config = dict(
    encoder_shared_expert=True,
    encoder_patch_size=[8, 8],
    encoder_positions='rope',
    decoder_width=256,
    decoder_layers=12,
    decoder_fused_qkv=True,
    decoder_qk_norm=False,
    optimizer='muon',
    muon_scale='original',
    epochs=9.6,
    final_lr_fraction=0.1,
)
Rows from block 6 of the text decoder of a small image captioner, named by matrix and row number. Rows with one number belong to one neuron. Each number is 500 + 25 x the weight over its row's rms, rounded and kept within 0 to 999. All counts start at 0. Numbers have three digits each. After the name is the row's rms in percent of the matrix's.
Before each neuron's rows are labels from the 100 texts, of 14976, where the neuron reaches its highest value: "fires on" is the input token at the peak. Only what is clearly more common there than usual is listed. The data: photos of plants and fungi (iNaturalist). In brackets: how many of the 100.
# fc1: MLP up (decoder.blocks.6.mlp.fc1.weight, 1536x256), inputs 64-127
# fc2: MLP down (decoder.blocks.6.mlp.fc2.weight, 256x1536, transposed), outputs 64-127

fires on: "lysimachia" (40); "linnaea" (32); "clintonia" (23)
fc1.582 089:523518543489505486499482453524548498483515461482552514474499527458512512494486497466472471481485550477500525510495487469504527478459505505533491434498506514510474478525487502542455519521493465
fc2.582 085:475526527521478539497472470497525490488492546535481515483482484487487537488489515540519533510468499514484485487511520492520519510491458479519507489505487513523494465488510523537471479458535481

fires on: "order" (34); "late" (27); "hypericum" (15); "family" (12)
fc1.205 070:492510513502476469536506505506527480522455489523472486506507514516502533503505472468522536493500468506485482493490508511532521510517483475498481478507475488500504503438487535495501493545515494
fc2.205 058:494544487458450501484521502484488485515532485513538498465457515487481519487503524464469472509477538495505510536533532440497475461530493525514492481477468516464503470442470497510496506538516502

fires on: "," (100)
fc1.703 020:460512507499508494498498512518501469477520508494519498449500450493540532500544513475496522512512496530523502501488499525519493506508561505491518475502466518501498462520506489488457546492506529
fc2.703 022:486563489526513476508480493549488512512494495492501566475450486529521532519520500501491490503505521510510483502490506511543496504516505508473526448525533472487484499513477525445516473496490541

fires on: "oenothera" (21); "adiantum" (17); "spinulum" (17); "lycopodium" (16)
fc1.243 079:504506489518491481488497484460505507506456483523519546473512520453479463518516466492464544499491518557530537497489483552521471561488544485477494464529544492492446480506492500511542475532496490
fc2.243 087:457507481514488496495518488529486517506454533547530521499475487473501519487486466533460482515452505491489513504559508528486516517471513503466479514515468489534502462457471496450537505529507497

fires on: "annual" (56); "(" (30); "-" (10)
fc1.379 094:539521481496486518483484523478527471489507506513455518481498484514480545447552490532477500465493530549502502556542484468501542494488483514469437482524494502495541482487447489523472508436529486
fc2.379 093:528502489534522535482480466441534529504497524509459460480529578496536499486509507491465535485521480500455499515470501524481483451442521559498533474504513471488515513498479506511491491492530530

fires on: "yellow" (100)
fc1.14 108:443469463498483476498481423444545515521480534507507496520532518492472488486531514500488487523484520521435512450530497490453528477521500502484491552524485529495470497472492513518456453487478550
fc2.14 101:522473497520515457548505472476536551497496495505485520482485546489501504535506488541474525492485504552494492498501493501487514467534507513490508536499496482474499485483496466483475450487483497

fires on: "family" (100)
fc1.427 117:481492514511487499544494474541524499549481505529461475492500489497492527508487536541494466518479481465513525496491484454500479476508461467453551490502504500472527508510479515505489517465474473
fc2.427 118:424499483538479486500527543505486542539481516462472490513488509497492493496457523513504446496478452499475472508539500501489501470529449499490520491421543474445525517496502524542511493481494513

fires on: "(" (91)
fc1.292 107:518524479466505511530462518505543507530519477472501473517494488502504515494496489476482529535473503469472471493501512518523483479522495496510484515536499545499480447487463508441504512521481509
fc2.292 103:498506495542506545496478505509498488485478481502478470486537504455496507479438467491533522543478467532528525512519521500516514491521480484510470490511501517520483489448512511538496497531522532

fires on: "idaea" (11); "urbanum" (11); "communis" (11); "verum" (7)
fc1.588 078:532528514527490486450473495509533508515516481468527526485524537502506506493515489514495466443528532501491526496541487467486491543502470515481500482490503427486520495491447458528477563533503478
fc2.588 078:488526501500500516519526546525493507564496485512498479507499496466477507551495530533482516542482526491524498540518481509512491496495504510503495504529489479472515465500535527448447506471527512

fires on: "class" (66); "family" (34)
fc1.396 127:454506513486518472554535461506515517474454483471467486566525506527499476481454523476519505479451462509495538533516491484473538492524492513532520540531529461482535478502470511471496479526512491
fc2.396 125:503512557525477493482542541488512519552519491483465531513506460515527489459478492482529523521472516487527534459497484502511511518496516504545472517518520472466470485498534512533509525508515460

fires on: "family" (88); "aesculus" (12)
fc1.654 116:505496516493519505441519499481523482517492501502508481512447442467525499465473488513462537494527512542520480501512474436466523527488475469535504493507474464506471527473521504491481540519472539
fc2.654 114:493465472515504454472500492535473500469507517544529528525528502509518507553503489506515468527488472483525514464528512517530497494539480486503445500479499516490487461511488536490442497494523533

fires on: "order" (100)
fc1.86 082:498510510517489486537514496522533493484511522515503492475486471509549483487513542508471535517476508493454510492510493468497475477468529502510479497475489550457494536510505493513476539516526493
fc2.86 086:516495507493527486491524496506487497500516491526475483483502504550523492486485558513484542491506535513459465484503470495471501494498465505485516444503514514481484495504483513538511515463516494

fires on: "cow" (36); "pink" (29); "(" (18); "interrupted" (17)
fc1.351 109:518458524499511503462507487524512507522445477497514480495443504507484526490534505502519510503542487527536490485474452518473540503542511493524468495515526497476476519437510493475487537470466529
fc2.351 110:476463510511520479481473467492472463496480508466478495471455457496493464523501525528493468508491538513546537523459454526499512520491538469525471501515533490527442505496498458493554509502468529

fires on: "-" (41); "stairstep" (37); "oak" (22)
fc1.301 077:510562523519548536509501488511459427500467449477484537520471493460484515468452519510513523490471525530488516484506488519480484507528485486434463560470511494483496483458502494498482537495548481
fc2.301 080:494470504471490521513490544556524500524527501460487524497510463498494529480479485470511510471492494561495486507528508499479510534489513512523500491543501477507538472489535525518530528487501453

fires on: "order" (100)
fc1.524 109:528525495505491490481482496515499516515479525488465527445445483534512549532566488448508464505442512508504494484509500531496485471459501453461476474520533470442491462530497479475493475518515503
fc2.524 105:515457488486512491543495515516453534528548511473496515462497500473543555484446536503528514505473480496469469478494491482512503481489506500502477476470508516490509496505467504476477469504537520

fires on: "great" (55); "shrubby" (24); "sulphur" (19)
fc1.83 098:506517566463489511463525510528468498496501492487495507479500524502516474486489494476478496497525479515506521527480555502490522517506523504506516507564491504531501480505478479449445511506476471
fc2.83 104:489480532521486532501463498517536456485506489470493525492493541472465465507500527489501484500551517456476491483445506527468515503509501508487508499497486517518499464486479491511530494504543492

fires on: "cow" (38); "family" (36); "narrow" (23)
fc1.528 112:504506520538496492510503478501477480488518522495489478534492473546487496516508493476535502511482473500520533465470489504479523504539534474467480493489520502511562528462508515490497508449492521
fc2.528 107:466527501493534475520534494477516491508539530469538464473495456466537494535536488503532483462505500471522540460474482540494538502499559515499470492509540473495446484493478532519464513499546499

fires on: "spotted" (19); "crane's" (15); "red" (14); "white" (13)
fc1.76 070:528484498455521462488494497509494481441543525563487464493510479545527484483520512509508461481495493493488527513450474506511498463521499548480518485458434499502527498496522536482515496512508525
fc2.76 069:499491485503475502491502532479516480471517517537468522555479472542526492536523510471534485476464509505485501556497527520509457511492490472491481493491479479506505499520502491529477509488474551

fires on: "gaultheria" (35); "sagina" (21); "alsike" (7)
fc1.291 088:513472438520481495515529498488490525491492479472468502489492487525504486509521508532497514493494484491486526457495515483527499478493493527497482478500491530485472499492490496537484492495499502
fc2.291 082:538411504505483547461520489455481496468436514505525563535460493481538494473498509497483516490509476493453502488486515511472510493490509486492519481485479517517440525469507504494512504484507496

fires on: "family" (55); "garden" (43)
fc1.348 130:499492492531542500466539506476529508494477539491510521554514511475534507482487474512454517522490508496469501511464528508518487556494454466517502521479487477465484519501476497520481529465476523
fc2.348 149:479472476533528499468519551477555517512497528474525495553536516473462471514510472470486519515525516518485512513468474522485499520504440434516461501461499469467505503480489502496489525499486529

fires on: "stairstep" (37); "-" (26); "oak" (21); "ostrich" (15)
fc1.735 072:532492528515513539521492510530512481497542517510518512515496483521524493531514513514531473484501480507481500500513519467466491475501515549511508534503496547489539534465539501589539495477505485
fc2.735 077:489486499485475547477464547552509496481493459484499468507503517501476538521509501504505479532464490522461500494527471494501519540466568518493488516483513486481506521453522499509526495425483462

fires on: "(" (69); "<end>" (23)
fc1.7 094:494492504534498456494487518543486514460501520506495489521523503498501525507528508475516514509479501555487536527482508524500434516525466519563481485495514496487495540518474510460528514476514518
fc2.7 105:458489510487416517475496504524491516543530525505490509493522474484487475482496483445489517470493485528489492496496516513519478515467507473525491463449443535497478506501529486500477486498470515

fires on: "field" (75); "order" (19)
fc1.367 108:467503503489514507478503506502525487505521517569475486497493463554501479521490541507558499509485540501512510512510462513467519528545516473499481485509474511448509484455510535501485506449497489
fc2.367 106:483550525505510489469491540541521506464465529487504458505499520484476510510508519472535496460519480454491505527524500491461504496553536546463487508556523491569534489494508511542490531529481490

fires on: "liliopsida" (51); "polypodiopsida" (17); "pinopsida" (15)
fc1.587 045:510496477492503512452517471501502540516506508509500472477476535505499491515506525471525456472470478461450525535528484502501534492506517515504522541547467491549486491485517474490464441476460557
fc2.587 041:475499531507481488483474521487526477523511464530516509489475510484507500511501484546510537489522494496461474488545498508437506504496502534493515467540487487511502540523484517464522506483503491

fires on: "(" (85); "lupinus" (10)
fc1.312 121:513544508492485502484476509527555500505500513468518480490500537472508495503515493508520502508475483513523492540456498509487522454487423496506483499533501470493500528529552532487523489542507495
fc2.312 116:478507476471499496483484525529499561501489491464491472496502517464526448510491484488508467498529488454527536479495468490484494509535526463516513486479538506472513491504529503547478498487537504

fires on: "-" (44); "bull" (29); "musk" (18); "milk" (9)
fc1.597 115:484462530504491471525514493475541474527526504521541507497455486470507486480466553547481478493524482477513516486460488421481559474506486525477520475485465492546494506552500510499534500477482478
fc2.597 119:527536532515499417514524509471502465512473508538495524471510452524516477475500561508519478475510474513529477511495471477494500462490463505479494453483473540528492502505489527504523481470478504

fires on: "," (96)
fc1.479 099:528557510540495479543486466402523485504474513526468476494526503517476511492527512499491488520489492523523516483498521472503507488489469496478473478504461466480510466491537522491513488538495480
fc2.479 104:528467447472524490505485492497540519503481507528560512507476470485467492516538508492496526516461539533528499487499516505450510539509534512453517528429527485465486489519528506513505468537492539

fires on: "family" (100)
fc1.163 071:507467493539429504500532498497493494461473443465505522450483490499506552521521480463497511536509472501515538497508537486487517520479527488507475485517465486509526508458522503459477512460532462
fc2.163 078:515494504555495479532518502483512494482504497483508453480480498436516573464492460510518507531491491486462539494494518470506492505478539503544470515463473487573524481485523539465479498491599491

fires on: "class" (42); "henbit" (22); "shrubby" (15); "sulphur" (13)
fc1.603 102:495483502497489482455477523495527457530511448479479500537519506452510489493486499510493493528515500478529532492484499490545536525523529476468482489515485499494563519462502527486502482504527527
fc2.603 092:471509493517456490528475501523482441505542486503441469517506525489476510490484559520481517513449468455492521489550546488479506518523458492456499529484484515496544459524534546517488486500475498

fires on: "field" (56); "norway" (44)
fc1.641 121:492484509500538485481550508519513476477443476539471464514486520505509540497471523505507520464465501458476536527523422523473506510543511500479499500527483563510510455457492529460510510506481530
fc2.641 132:492524489481533529500509528490517515486502536503495467494493542500509526504491553501529522479518522488522507508520452528456480534542511508459520482550540548538496507510502507507466519488458524

fires on: "class" (51); "order" (29); "hypericum" (7)
fc1.103 100:527457504516483522511472495463531478446492507504513490492483492510485558470439477527481523482544462504542526469544467510515468547484497462501520565504508476501507485524480496531484554492485526
fc2.103 100:474466503540525470516527501529519499527472506478510504492496519523474510453489529491485474511496528511523519512460487517499472519540486519449515506473506481483520531483522473505526501520523552

fires on: "lily" (44); "running" (15); "flos" (12); "the" (10)
fc1.643 132:486493525538475494467439504509518469431529462537522505498502521482550479481484487528515483540475442518500496495482526517497473502561475469489498549479501547502484501530495469557494481509502504
fc2.643 119:527523502522504516522497501515466496500493518504504463493500475473515504445485528541502518512486457507498453509483489488569503429509520510500515485479504483530465468478521516464542561499516491

fires on: "(" (87); "family" (13)
fc1.334 089:490488511506499526545502491476496445507543516466521483478531504511476525482505512505509521488467499509504476497511523486511502505517494463542509563500526468453477493520478555502487488512493481
fc2.334 084:509497457488509539527490486456499507501503521458484561534517525504494480484511513522519462533502487514503494530566547488481520474505503554519490483472503508496459503549522499506487514490506502

fires on: "green" (54); "hemp" (38)
fc1.532 115:569510492548481466509533503521533465524554487477489522513495534513486469513525531492460525527526498483486514461502491523468524525538509449514501504501496486524504493553491494485499540485466480
fc2.532 115:498509478524493497499458500507530481541520486500495492494502532526488474541528485520490534536514495460468511466483498487466516505464458487524499482538495527515471490529467455503515545447499513

fires on: "lily" (11); "cabbage" (11); "asteraceae" (7)
fc1.20 105:527520518551543503506490470453502491535524506467510489535505539532519483468486487517487461473481470535498553512481534481498472480515479483481500477480504533505493504496495516452519503481463446
fc2.20 095:467523514487500480554497470517482483487530511497458539500473502502521494523484523531504472460499481518481471484527504472516524503505557516532461523487494529456487528558505530506486500513479453

fires on: "cracca" (13); "splendens" (9); "verum" (8); "salicaria" (7)
fc1.600 132:534471483497538475521480468504519459462496512497541515464487470517452504501486496514460518522522519498525541511514497509510486489523537479493552498476540487521513504490558485482505474499529491
fc2.600 141:502468485501518482535443521496516491488484530502527505484512559505525521505465444495507511524517519463528543481475538491483448481524549511473547483471496504475518517475554526468504501478480487

fires on: "idaea" (23); "muralis" (15); "vulgare" (11); "sativa" (8)
fc1.279 126:531544516477485520432522506452506527509459530512445527462487474489494485501502478504491506507471510543468465497467487499500486441523499481500506481450528498478509485498509471475472463502457427
fc2.279 125:536498496513488459549499450514531534467474476508493525540523487473517506505475480525477460516506544528521525517492518553513492462522498517472485468517524476509507471458558503500491527524509490

fires on: "class" (95)
fc1.313 117:499508496509495477497490503462502485505520490511448538461467498482523479472489534512498481520535480519517517463500519495524496482450504496517506480526524451501530500473509502457488508487572504
fc2.313 125:507536505523535482506530477452448496509474503524478550500516503496529504532463537474565481494500484494474459495500510514503485501484455528508547522494496487506518487483494482466469520496541456

fires on: "class" (100)
fc1.406 102:475499502492505490512500481533523475502485481484495519563481520521495532506518513494475469487511495483526471484489510487443511540495510460525489534514509494492516458494524543491510513473522512
fc2.406 093:472504521519527506492496483546523500497446522476516519504522490513480473498492485494503500472519496519531488498511470507509491526528517488515466516495505506474531482504505474508489519456514492

fires on: "bird" (53); "(" (20); "soft" (19)
fc1.0 137:506473495469457478472504471542504525481496494552536490476488511525503513492495452488469505527511503517499486495470522503561475502502448520526507466496522477532536470479523510519570525502535484
fc2.0 135:503487523501487514524496521508495481449508504548522466488450502506534575516490469506489493481508438474506421526461525471497530511478474500528489473500564473497522511515492515501539512544534482

fires on: "order" (99)
fc1.16 076:539508487536512486511497456510502552504460521488493507495492475510511499526533476492469495489475522468472542526538489486488510504486509546496474438501499437480489485479543508482548491503536472
fc2.16 070:535485503521487477497514467483485542508512465477473495504502486496508515542455510506478524481497535496489478476494470494517522485503563462481499518502469524504492465512463494474490468476473529

fires on: "family" (32); "order" (16); "flos" (9); "herb" (9)
fc1.548 117:503504477501533498486510522487557498477519538473513499478501501442506545443557511486512466483502514543543487514523508465521466480485500473480482501480477488521476461556508474480515501494477532
fc2.548 116:450501498466500504445500524538518473511470501491488496472529504509499527472517516510514492534476499516463545484498504506515528505498471511487501479487448545460517502526541491526496498471527514

fires on: "-" (51); "english" (41); "water" (7)
fc1.54 152:487465514536491544483571469489526480479501530482495517470499468492493498482481527447456519487514491520502476498486481513492524499518510490479545490470499496496533470494513536509496515488517503
fc2.54 147:483480517490525542498519451465538487451476511495491501478492476497435463560524491476480542467523512506482481493490504490458517506490510504467493536532512497490500497491502532496486510494521508

fires on: "lily" (26); "novae" (24); "running" (15); "cut" (9)
fc1.287 040:490530513464523495499513569495486515468476511526489492488498489463478488432549500481489465473517487504483570492483518506502493496516480522495499526499463500459498461532520531478475549515505504
fc2.287 037:470462488490503495513533548512505507481498474485497503529507520528502494481517503472508460489533516487458484514476504489490511488501458487502515481493490489532538494522498541476520540477501486

fires on: "cow" (82); "pink" (11)
fc1.188 097:491531478492494465521509501514513503457518464492503515521503476456498458515487514505488471516489458470467518478546468528477500519522481514480442505533516515508482509512490513512527510516479454
fc2.188 103:495503502522464526525487481512491463523462507525508504495491466516543493533508519458509478508457481486486521490508467481521520503512516514496472472504553493493519524508547480433512459458496502

fires on: "-" (8); "hesperis" (7); "angliae" (7)
fc1.265 065:520515485496493509539486451515483532500494468498477518488486449503541494553483518518517493502508509505481486513524466504538488540515488488512514468538470476480523496518452519495508534454473549
fc2.265 071:502531489525516486532528506460527505507466513506544508513542514529462537464556457498503531533487524502524502468464517463521485495495497513526535521507465507475440539478532511471478483467479525

fires on: "order" (48); "flowered" (19); "-" (12)
fc1.216 102:492538473496454512521499529519498527504487498508534473492461483510501533525551514491490478504452529537496522502493523493463461503495482540483473500479501503515553493546530487516494503502513495
fc2.216 102:526508494521503477481489495475503471528514492509496550503484520525467509478527468533501510515520480524547478557508495525483450500522403470535468520505498484526543487471500530445491460514483443

fires on: "," (100)
fc1.323 107:528493496499487508497492488498490521528501455516450518499485511523493479489528507511527529524479463515507521498587502472521460492528467468464470518492526450470511516499522461469456538510509471
fc2.323 103:499528488484494495512485561519447510499452506495508496483477462486491488545489521471503477501502516509499536517473503494492475519523463510468509490508478501485512503535481503494471469487518515

fires on: "procumbent" (51); "(" (46)
fc1.419 116:524473519502523513466480514486483460523516476471484539467487490525512474525481503511562536474538482521511525490516514503499520494516457518514506497502533467507474461502498496504555490527502503
fc2.419 121:509523502534524497541472469496515517508503506511545526480484481517474506503494495524501491491512459512502552544531515494489482529473465475470505455490537478497476497520438507529555471512510488

fires on: "annual" (56); "(" (33)
fc1.307 119:495506528511470508498546485499473505493509500485477520533511549508518454498493507507486491485495530502474486531506508506528524495492470507517472528494480483532451530509481539517477498476481524
fc2.307 124:461509506502485485527520541485519489515469473496484526515480491485507496501495497493508507494542513495484485512527497522526481509429452515520460461493477508534512498520470498531508518473512504

fires on: "solanum" (28); "violet" (11)
fc1.219 088:508484467509527492473502483553514525463504509516515534496508504513522507504457519521491486549499502511507497513558499509499489487458548524516529453525515482487520531527478525512503490517457546
fc2.219 077:503521482463544513504485484460407531520473448486487500532510521458506535486556482458504534478523503463515479486541518525548524499505502492528491488498501481547486499497517476496509540523472533

fires on: "bird" (99)
fc1.561 100:483509512503466486495451511532523518508516449484535480501483518494500503478509483477459502538536490471466493489488519487542432466478505523532506468472516545507524448526454508489510518509504477
fc2.561 098:470491517526471501516486498551537488492496489510524500456552522475532481478528486488495465525527462509496488563529528492519478531526517508529514477506522558506478451499508474524491500541530497

fires on: "liliopsida" (37); "class" (27); "family" (17); "pinopsida" (15)
fc1.746 106:512485497533481485480478485477552506537504482519502492463508485515517465486513479514533482509473477513506508505497508444462546535510509521500489498501503500488543541508520547532520510526473526
fc2.746 093:514538524486501519505529453462544479506505529529487446507512486522478500513530504529522522542488530565524499497511498493541545489477524509515492484523504518514474541488508536483500496541494526

fires on: "sylvestris" (13); "cicutarium" (11); "rugosa" (10); "alba" (8)
fc1.88 096:549496473480486486490486492499539510512520525515492453497466495524474471450479480507494484499511535482497540504482506508519508500496473511531482478508479474537511483496486507509514496506496527
fc2.88 101:470506504482526479499518505481479554497438504490522456476491476507462542531459484485507470516545496474481471505469536544509492469538532481495470519496536471476494543488498509503478514502480509

fires on: "annual" (56); "butterfly" (42)
fc1.717 149:481492481485467515539517462488493514503496484490513482509500502493467503474491508540499511451500542532498514512527476477443540469484496530499491491499448536513504517512495508492467463499500479
fc2.717 138:502480507520488530515500490484491520537482490544485468502506559508494540474508523525506527453469513504488523466506498503466541525475491519477508508470474472489509509510460507451494458503543495

fires on: "bird" (68); "ivy" (28)
fc1.158 116:459497496483453517474521463481521547530527493532566497503514497483515534511502507483500495534480488502531495493519504466509474521509487491511515488472463483524492488507500525473492533494485508
fc2.158 122:466526546514468474490462516468508523544523499502536499516556480481469536503477482454530474564520465506541541495510504466486480521497490443528515517485539497480469524506493535507493483530528494

fires on: "(" (54); "anacamptis" (26); "mojave" (13); "goodyera" (7)
fc1.199 099:476506495518520485511493517500494517447487479518510534539487512506480513506496452532453481489515426541495566518506509508507531505516501474488481455495561482489506490507497512489539517458503515
fc2.199 099:521510508512476519445517487483490533486497531501488563499515503520500526477503534492486480532494447476500509504531533520490533449501560476484446512486497506485508480511475513473488507502526545

fires on: "procumbens" (25); "angustifolium" (23); "benzoin" (7)
fc1.674 094:499483494511494498497480451528472457500465503488506480482514542486489500509512450533498523523486506483537457493502450535512482567495506483546482490527525505483496480486532517507488506482521506
fc2.674 101:477494456500502497497471435531486496441517453476488525537549477520553463488445518485470486490504502477486480503525517472518485486488512535459492513519427517468506521491517489523518524472503501

fires on: "family" (76); "order" (24)
fc1.378 056:471517507483515497509463504516498480455502518489490475518497517478493439493497499491466499468499534536507506520495530491507489484530470520493449529513518489464530491522484523532502514483513512
fc2.378 052:495452519484545472510500535531478533482506477499451539484563515488475473528485483442504514499537497460511497518498521469489526532503477504527503547458513491522536478529548440481463540514442515

fires on: "gaultheria" (32); "monotropa" (25); "family" (19); "solanum" (7)
fc1.172 087:518504489505496536529506468526487502500513499474469472507506495545474456489512478502540554539470484491479487506531463523526520534499508479487527470495485490440490481497502498515499519431529477
fc2.172 090:526494478535534509568510488507487471468517589470457503504480493507517488511496497470491527461494513461472486518536521507491453526515489491448525523492487492534466473503478521468525482473497495

fires on: "class" (53); "(" (26); "of" (7)
fc1.767 112:472454493483479460518546495518501449512498504509519467521506507488496497490508481472483599499528486511506537512479500500483561525543506530486531522514473469512543493518513466487452485486533516
fc2.767 099:497456534524546461495464502465515524489520515474505502517507508526482527514507535494464524488515495499480512504533537538445514510507506509511534510490560498505506449508489438499499533520558545

fires on: "yellow" (100)
fc1.137 079:484506441521557529491503497473525524516511473530420481526516560500509504463516529508434502533470507496452489491482469527475533491554530509484494477538498521455482527450526510472526434500495493
fc2.137 085:462517479515518521510496472445512522476513490518456498477501511524505546501526503473481466529488510567508501462528529500457484524509493501494514518527490494486490498473512493498542472449484468

fires on: "bird" (74); "(" (25)
fc1.604 029:497517485549459496470477466533474517486498537491534507498475506494513477540498486533511518509519472534492482468489501524480464514458524534498511516475523520511566502519501478535478492514510504
fc2.604 029:494527505531502489506495474550512502484551463507480518553547545497527519525505508501474500528554489514483512519478521533514510511505469541519542488529476506524483517551480480505495525524520518

fires on: "solanum" (33); "-" (30); "mahonia" (28)
fc1.278 071:477486459529495534497474495457518494504503508526445513487530511502525474500520455541491503544484497493522453471507488501518469485490494507502496519507534565495532508501485460482541474522512491
fc2.278 067:506498525513514487498480477520478479459496469495479497549527514540524525483520523501490493499508505537502477498449466518504484450474463470477474507482522512507459501539457501528511516488541543

fires on: "spotted" (65); "christmas" (25); "brown" (10)
fc1.96 101:487525493507469515514508494529480563569521539489529482506547503548516536499463503497487501505511497500515505491525483488450509485522546470491557507531540500540488466497498472493502486520498469
fc2.96 113:486512507480484520537522476516491537540539547489521492506518510545485519531480472496505486542509530511539502532493466471473511514498495473504530492525525485517480476492498470523468451528514472

fires on: "cow" (55); "-" (27)
fc1.505 097:511512556526479472467503494502516556534486509507495493521489508530473495486505498474530515491497519474497525502560507493491512542530500449459464488468506476474490506506499529491509480469487504
fc2.505 090:485560455493514460477513524488455492502518498498489488508501487518495489535496492500494517470507485464497493484501475530493503525479516487482468504523473545472490527503508493496479510550529536

fires on: "(" (47); "indian" (25); "brown" (12)
fc1.159 102:495498466506464482499515529487448502519507508483510480535473540524534489502487479478491504499535490545475490451522496475549510466500530495553471494470521534447526473455484491465476499475523467
fc2.159 100:482539464452488471494467511506469476499516494490516492464471414524536527496493502471501507472500486497485510508458499477517547493500460502495500495531504497535461499509473522535496512538552474

fires on: "liliopsida" (64); "magnoliopsida" (17)
fc1.136 108:487467496534514501497468491491499473508558547473473479513474518529538501475537504499524476533537558471515543470528489476523515499498498502527508519462525491520505463526518489484485472496473556
fc2.136 108:462492476523486528492472509499511530522515497485510489513517480487462495486502499490509500509464480543453498506495512514495496501492484466503488528453538539511503485489543507494513553512469526

fires on: "green" (58); "virginia" (34)
fc1.209 099:521478475506514495496538487500505459517518481485499542497524516491517480499525478499481501576483547525500520498502490475513521476489518476525505473476463466534509506486464438498585533496458497
fc2.209 089:529515503507518445503507506538479472497512443513506528503520490495489490502554516544507455511522497492478501462502496522521515484514491489491502515522436483467497477522477497502570493494476528

fires on: "-" (50); "dooryard" (24); "germander" (21)
fc1.757 103:542504527484557477495515533495509555469538528506523501506470471476515509515537521488464505498504518454486462478512465519488485504516535546475519481506513497530480498515518478514518536477483487
fc2.757 100:493505515492516468549525515470495550495535561468480473453503497519526468495500500498484512469515491463448504504494504493490506514513495473499538477525522508536491472503475500489489522480512536

fires on: "-" (54); "of" (37); "pink" (7)
fc1.225 085:504493534485532528506480483516539509496519480465531487495484494517510509506498480506501473527481541546481500525544507467469532437520500504515509520514520469527495535533493467490479484487487518
fc2.225 085:528466481530499536508484502493533503484539520454503490539543537516497475518518562487528516495546483516472484521526476459482481538509515474518497520508549529499519506550541555476505494505489487

fires on: "procumbens" (23); "vulgaris" (14); "angliae" (13)
fc1.321 102:473483501513447536539501537489453478471497476521496509508497546494509489514452490514501459474492484476470522475519471550540502495494525501447486451483547470551484446494486503507446492529508483
fc2.321 098:473473470489499473488506502477506517504532500503492492509512497496509487527477478522435521545490484535526525513525521515524510521500476519491487453491479475503455469500513476471508556481475476

fires on: "(" (45); "dactylorhiza" (24); "diphasiastrum" (14); "centaurea" (9)
fc1.670 117:500527510486477509509537512510488497520521524517497534534498497495480455448517519470535518457499442507557529470482449488502536533501502520495518511467478512469523495491500529494499544516526502
fc2.670 123:495539531529544474543527506484461504501513463506534499533496504489494472516490524470518504454512472493504507474512513512472479541435472543478504451495489522530525476489505523495478529524536503

fires on: "great" (43); "liliopsida" (22)
fc1.608 099:496568486471530501469461480499499508515470530489514486523526499506469492480478522541482450522510476526490458478514523471464531476540553467483487510482481545563499504491520485464508493488497509
fc2.608 105:511514519508483510522501550484510507458496460530489445496485498481485517488512475469523505510538530513471518501434495466468519486500473493491500497454469485532537550526523488515521503502516473

fires on: "cracca" (19); "villosa" (8)
fc1.90 089:511517453472482484520497464510480507467513492489522505488439497520480492467496515503487437505534535503516522484537491510484486515475529481488489520511490490524488509480496512491542540504530531
fc2.90 080:501509497504502457504499491527497465472480524491519514484542493462514500551499516480511527559484530494502486516504518494507492502539510544481491483517514478479518498473504497496516471446474513

fires on: "green" (9); "parmelia" (7); "schizophyllum" (7)
fc1.171 087:521481489498507498503487475453536486487547492513513502530490498541490509530510500467503468514518511463456471523502501470514536469528510527520502509484468522479521498461426476470524508478468520
fc2.171 078:497514490504493525482514512515474518493520497470496495477494519517563504513498513445552475511537532508528525530517518518441501538518487502508467483472497467509455483552508486502508485514509514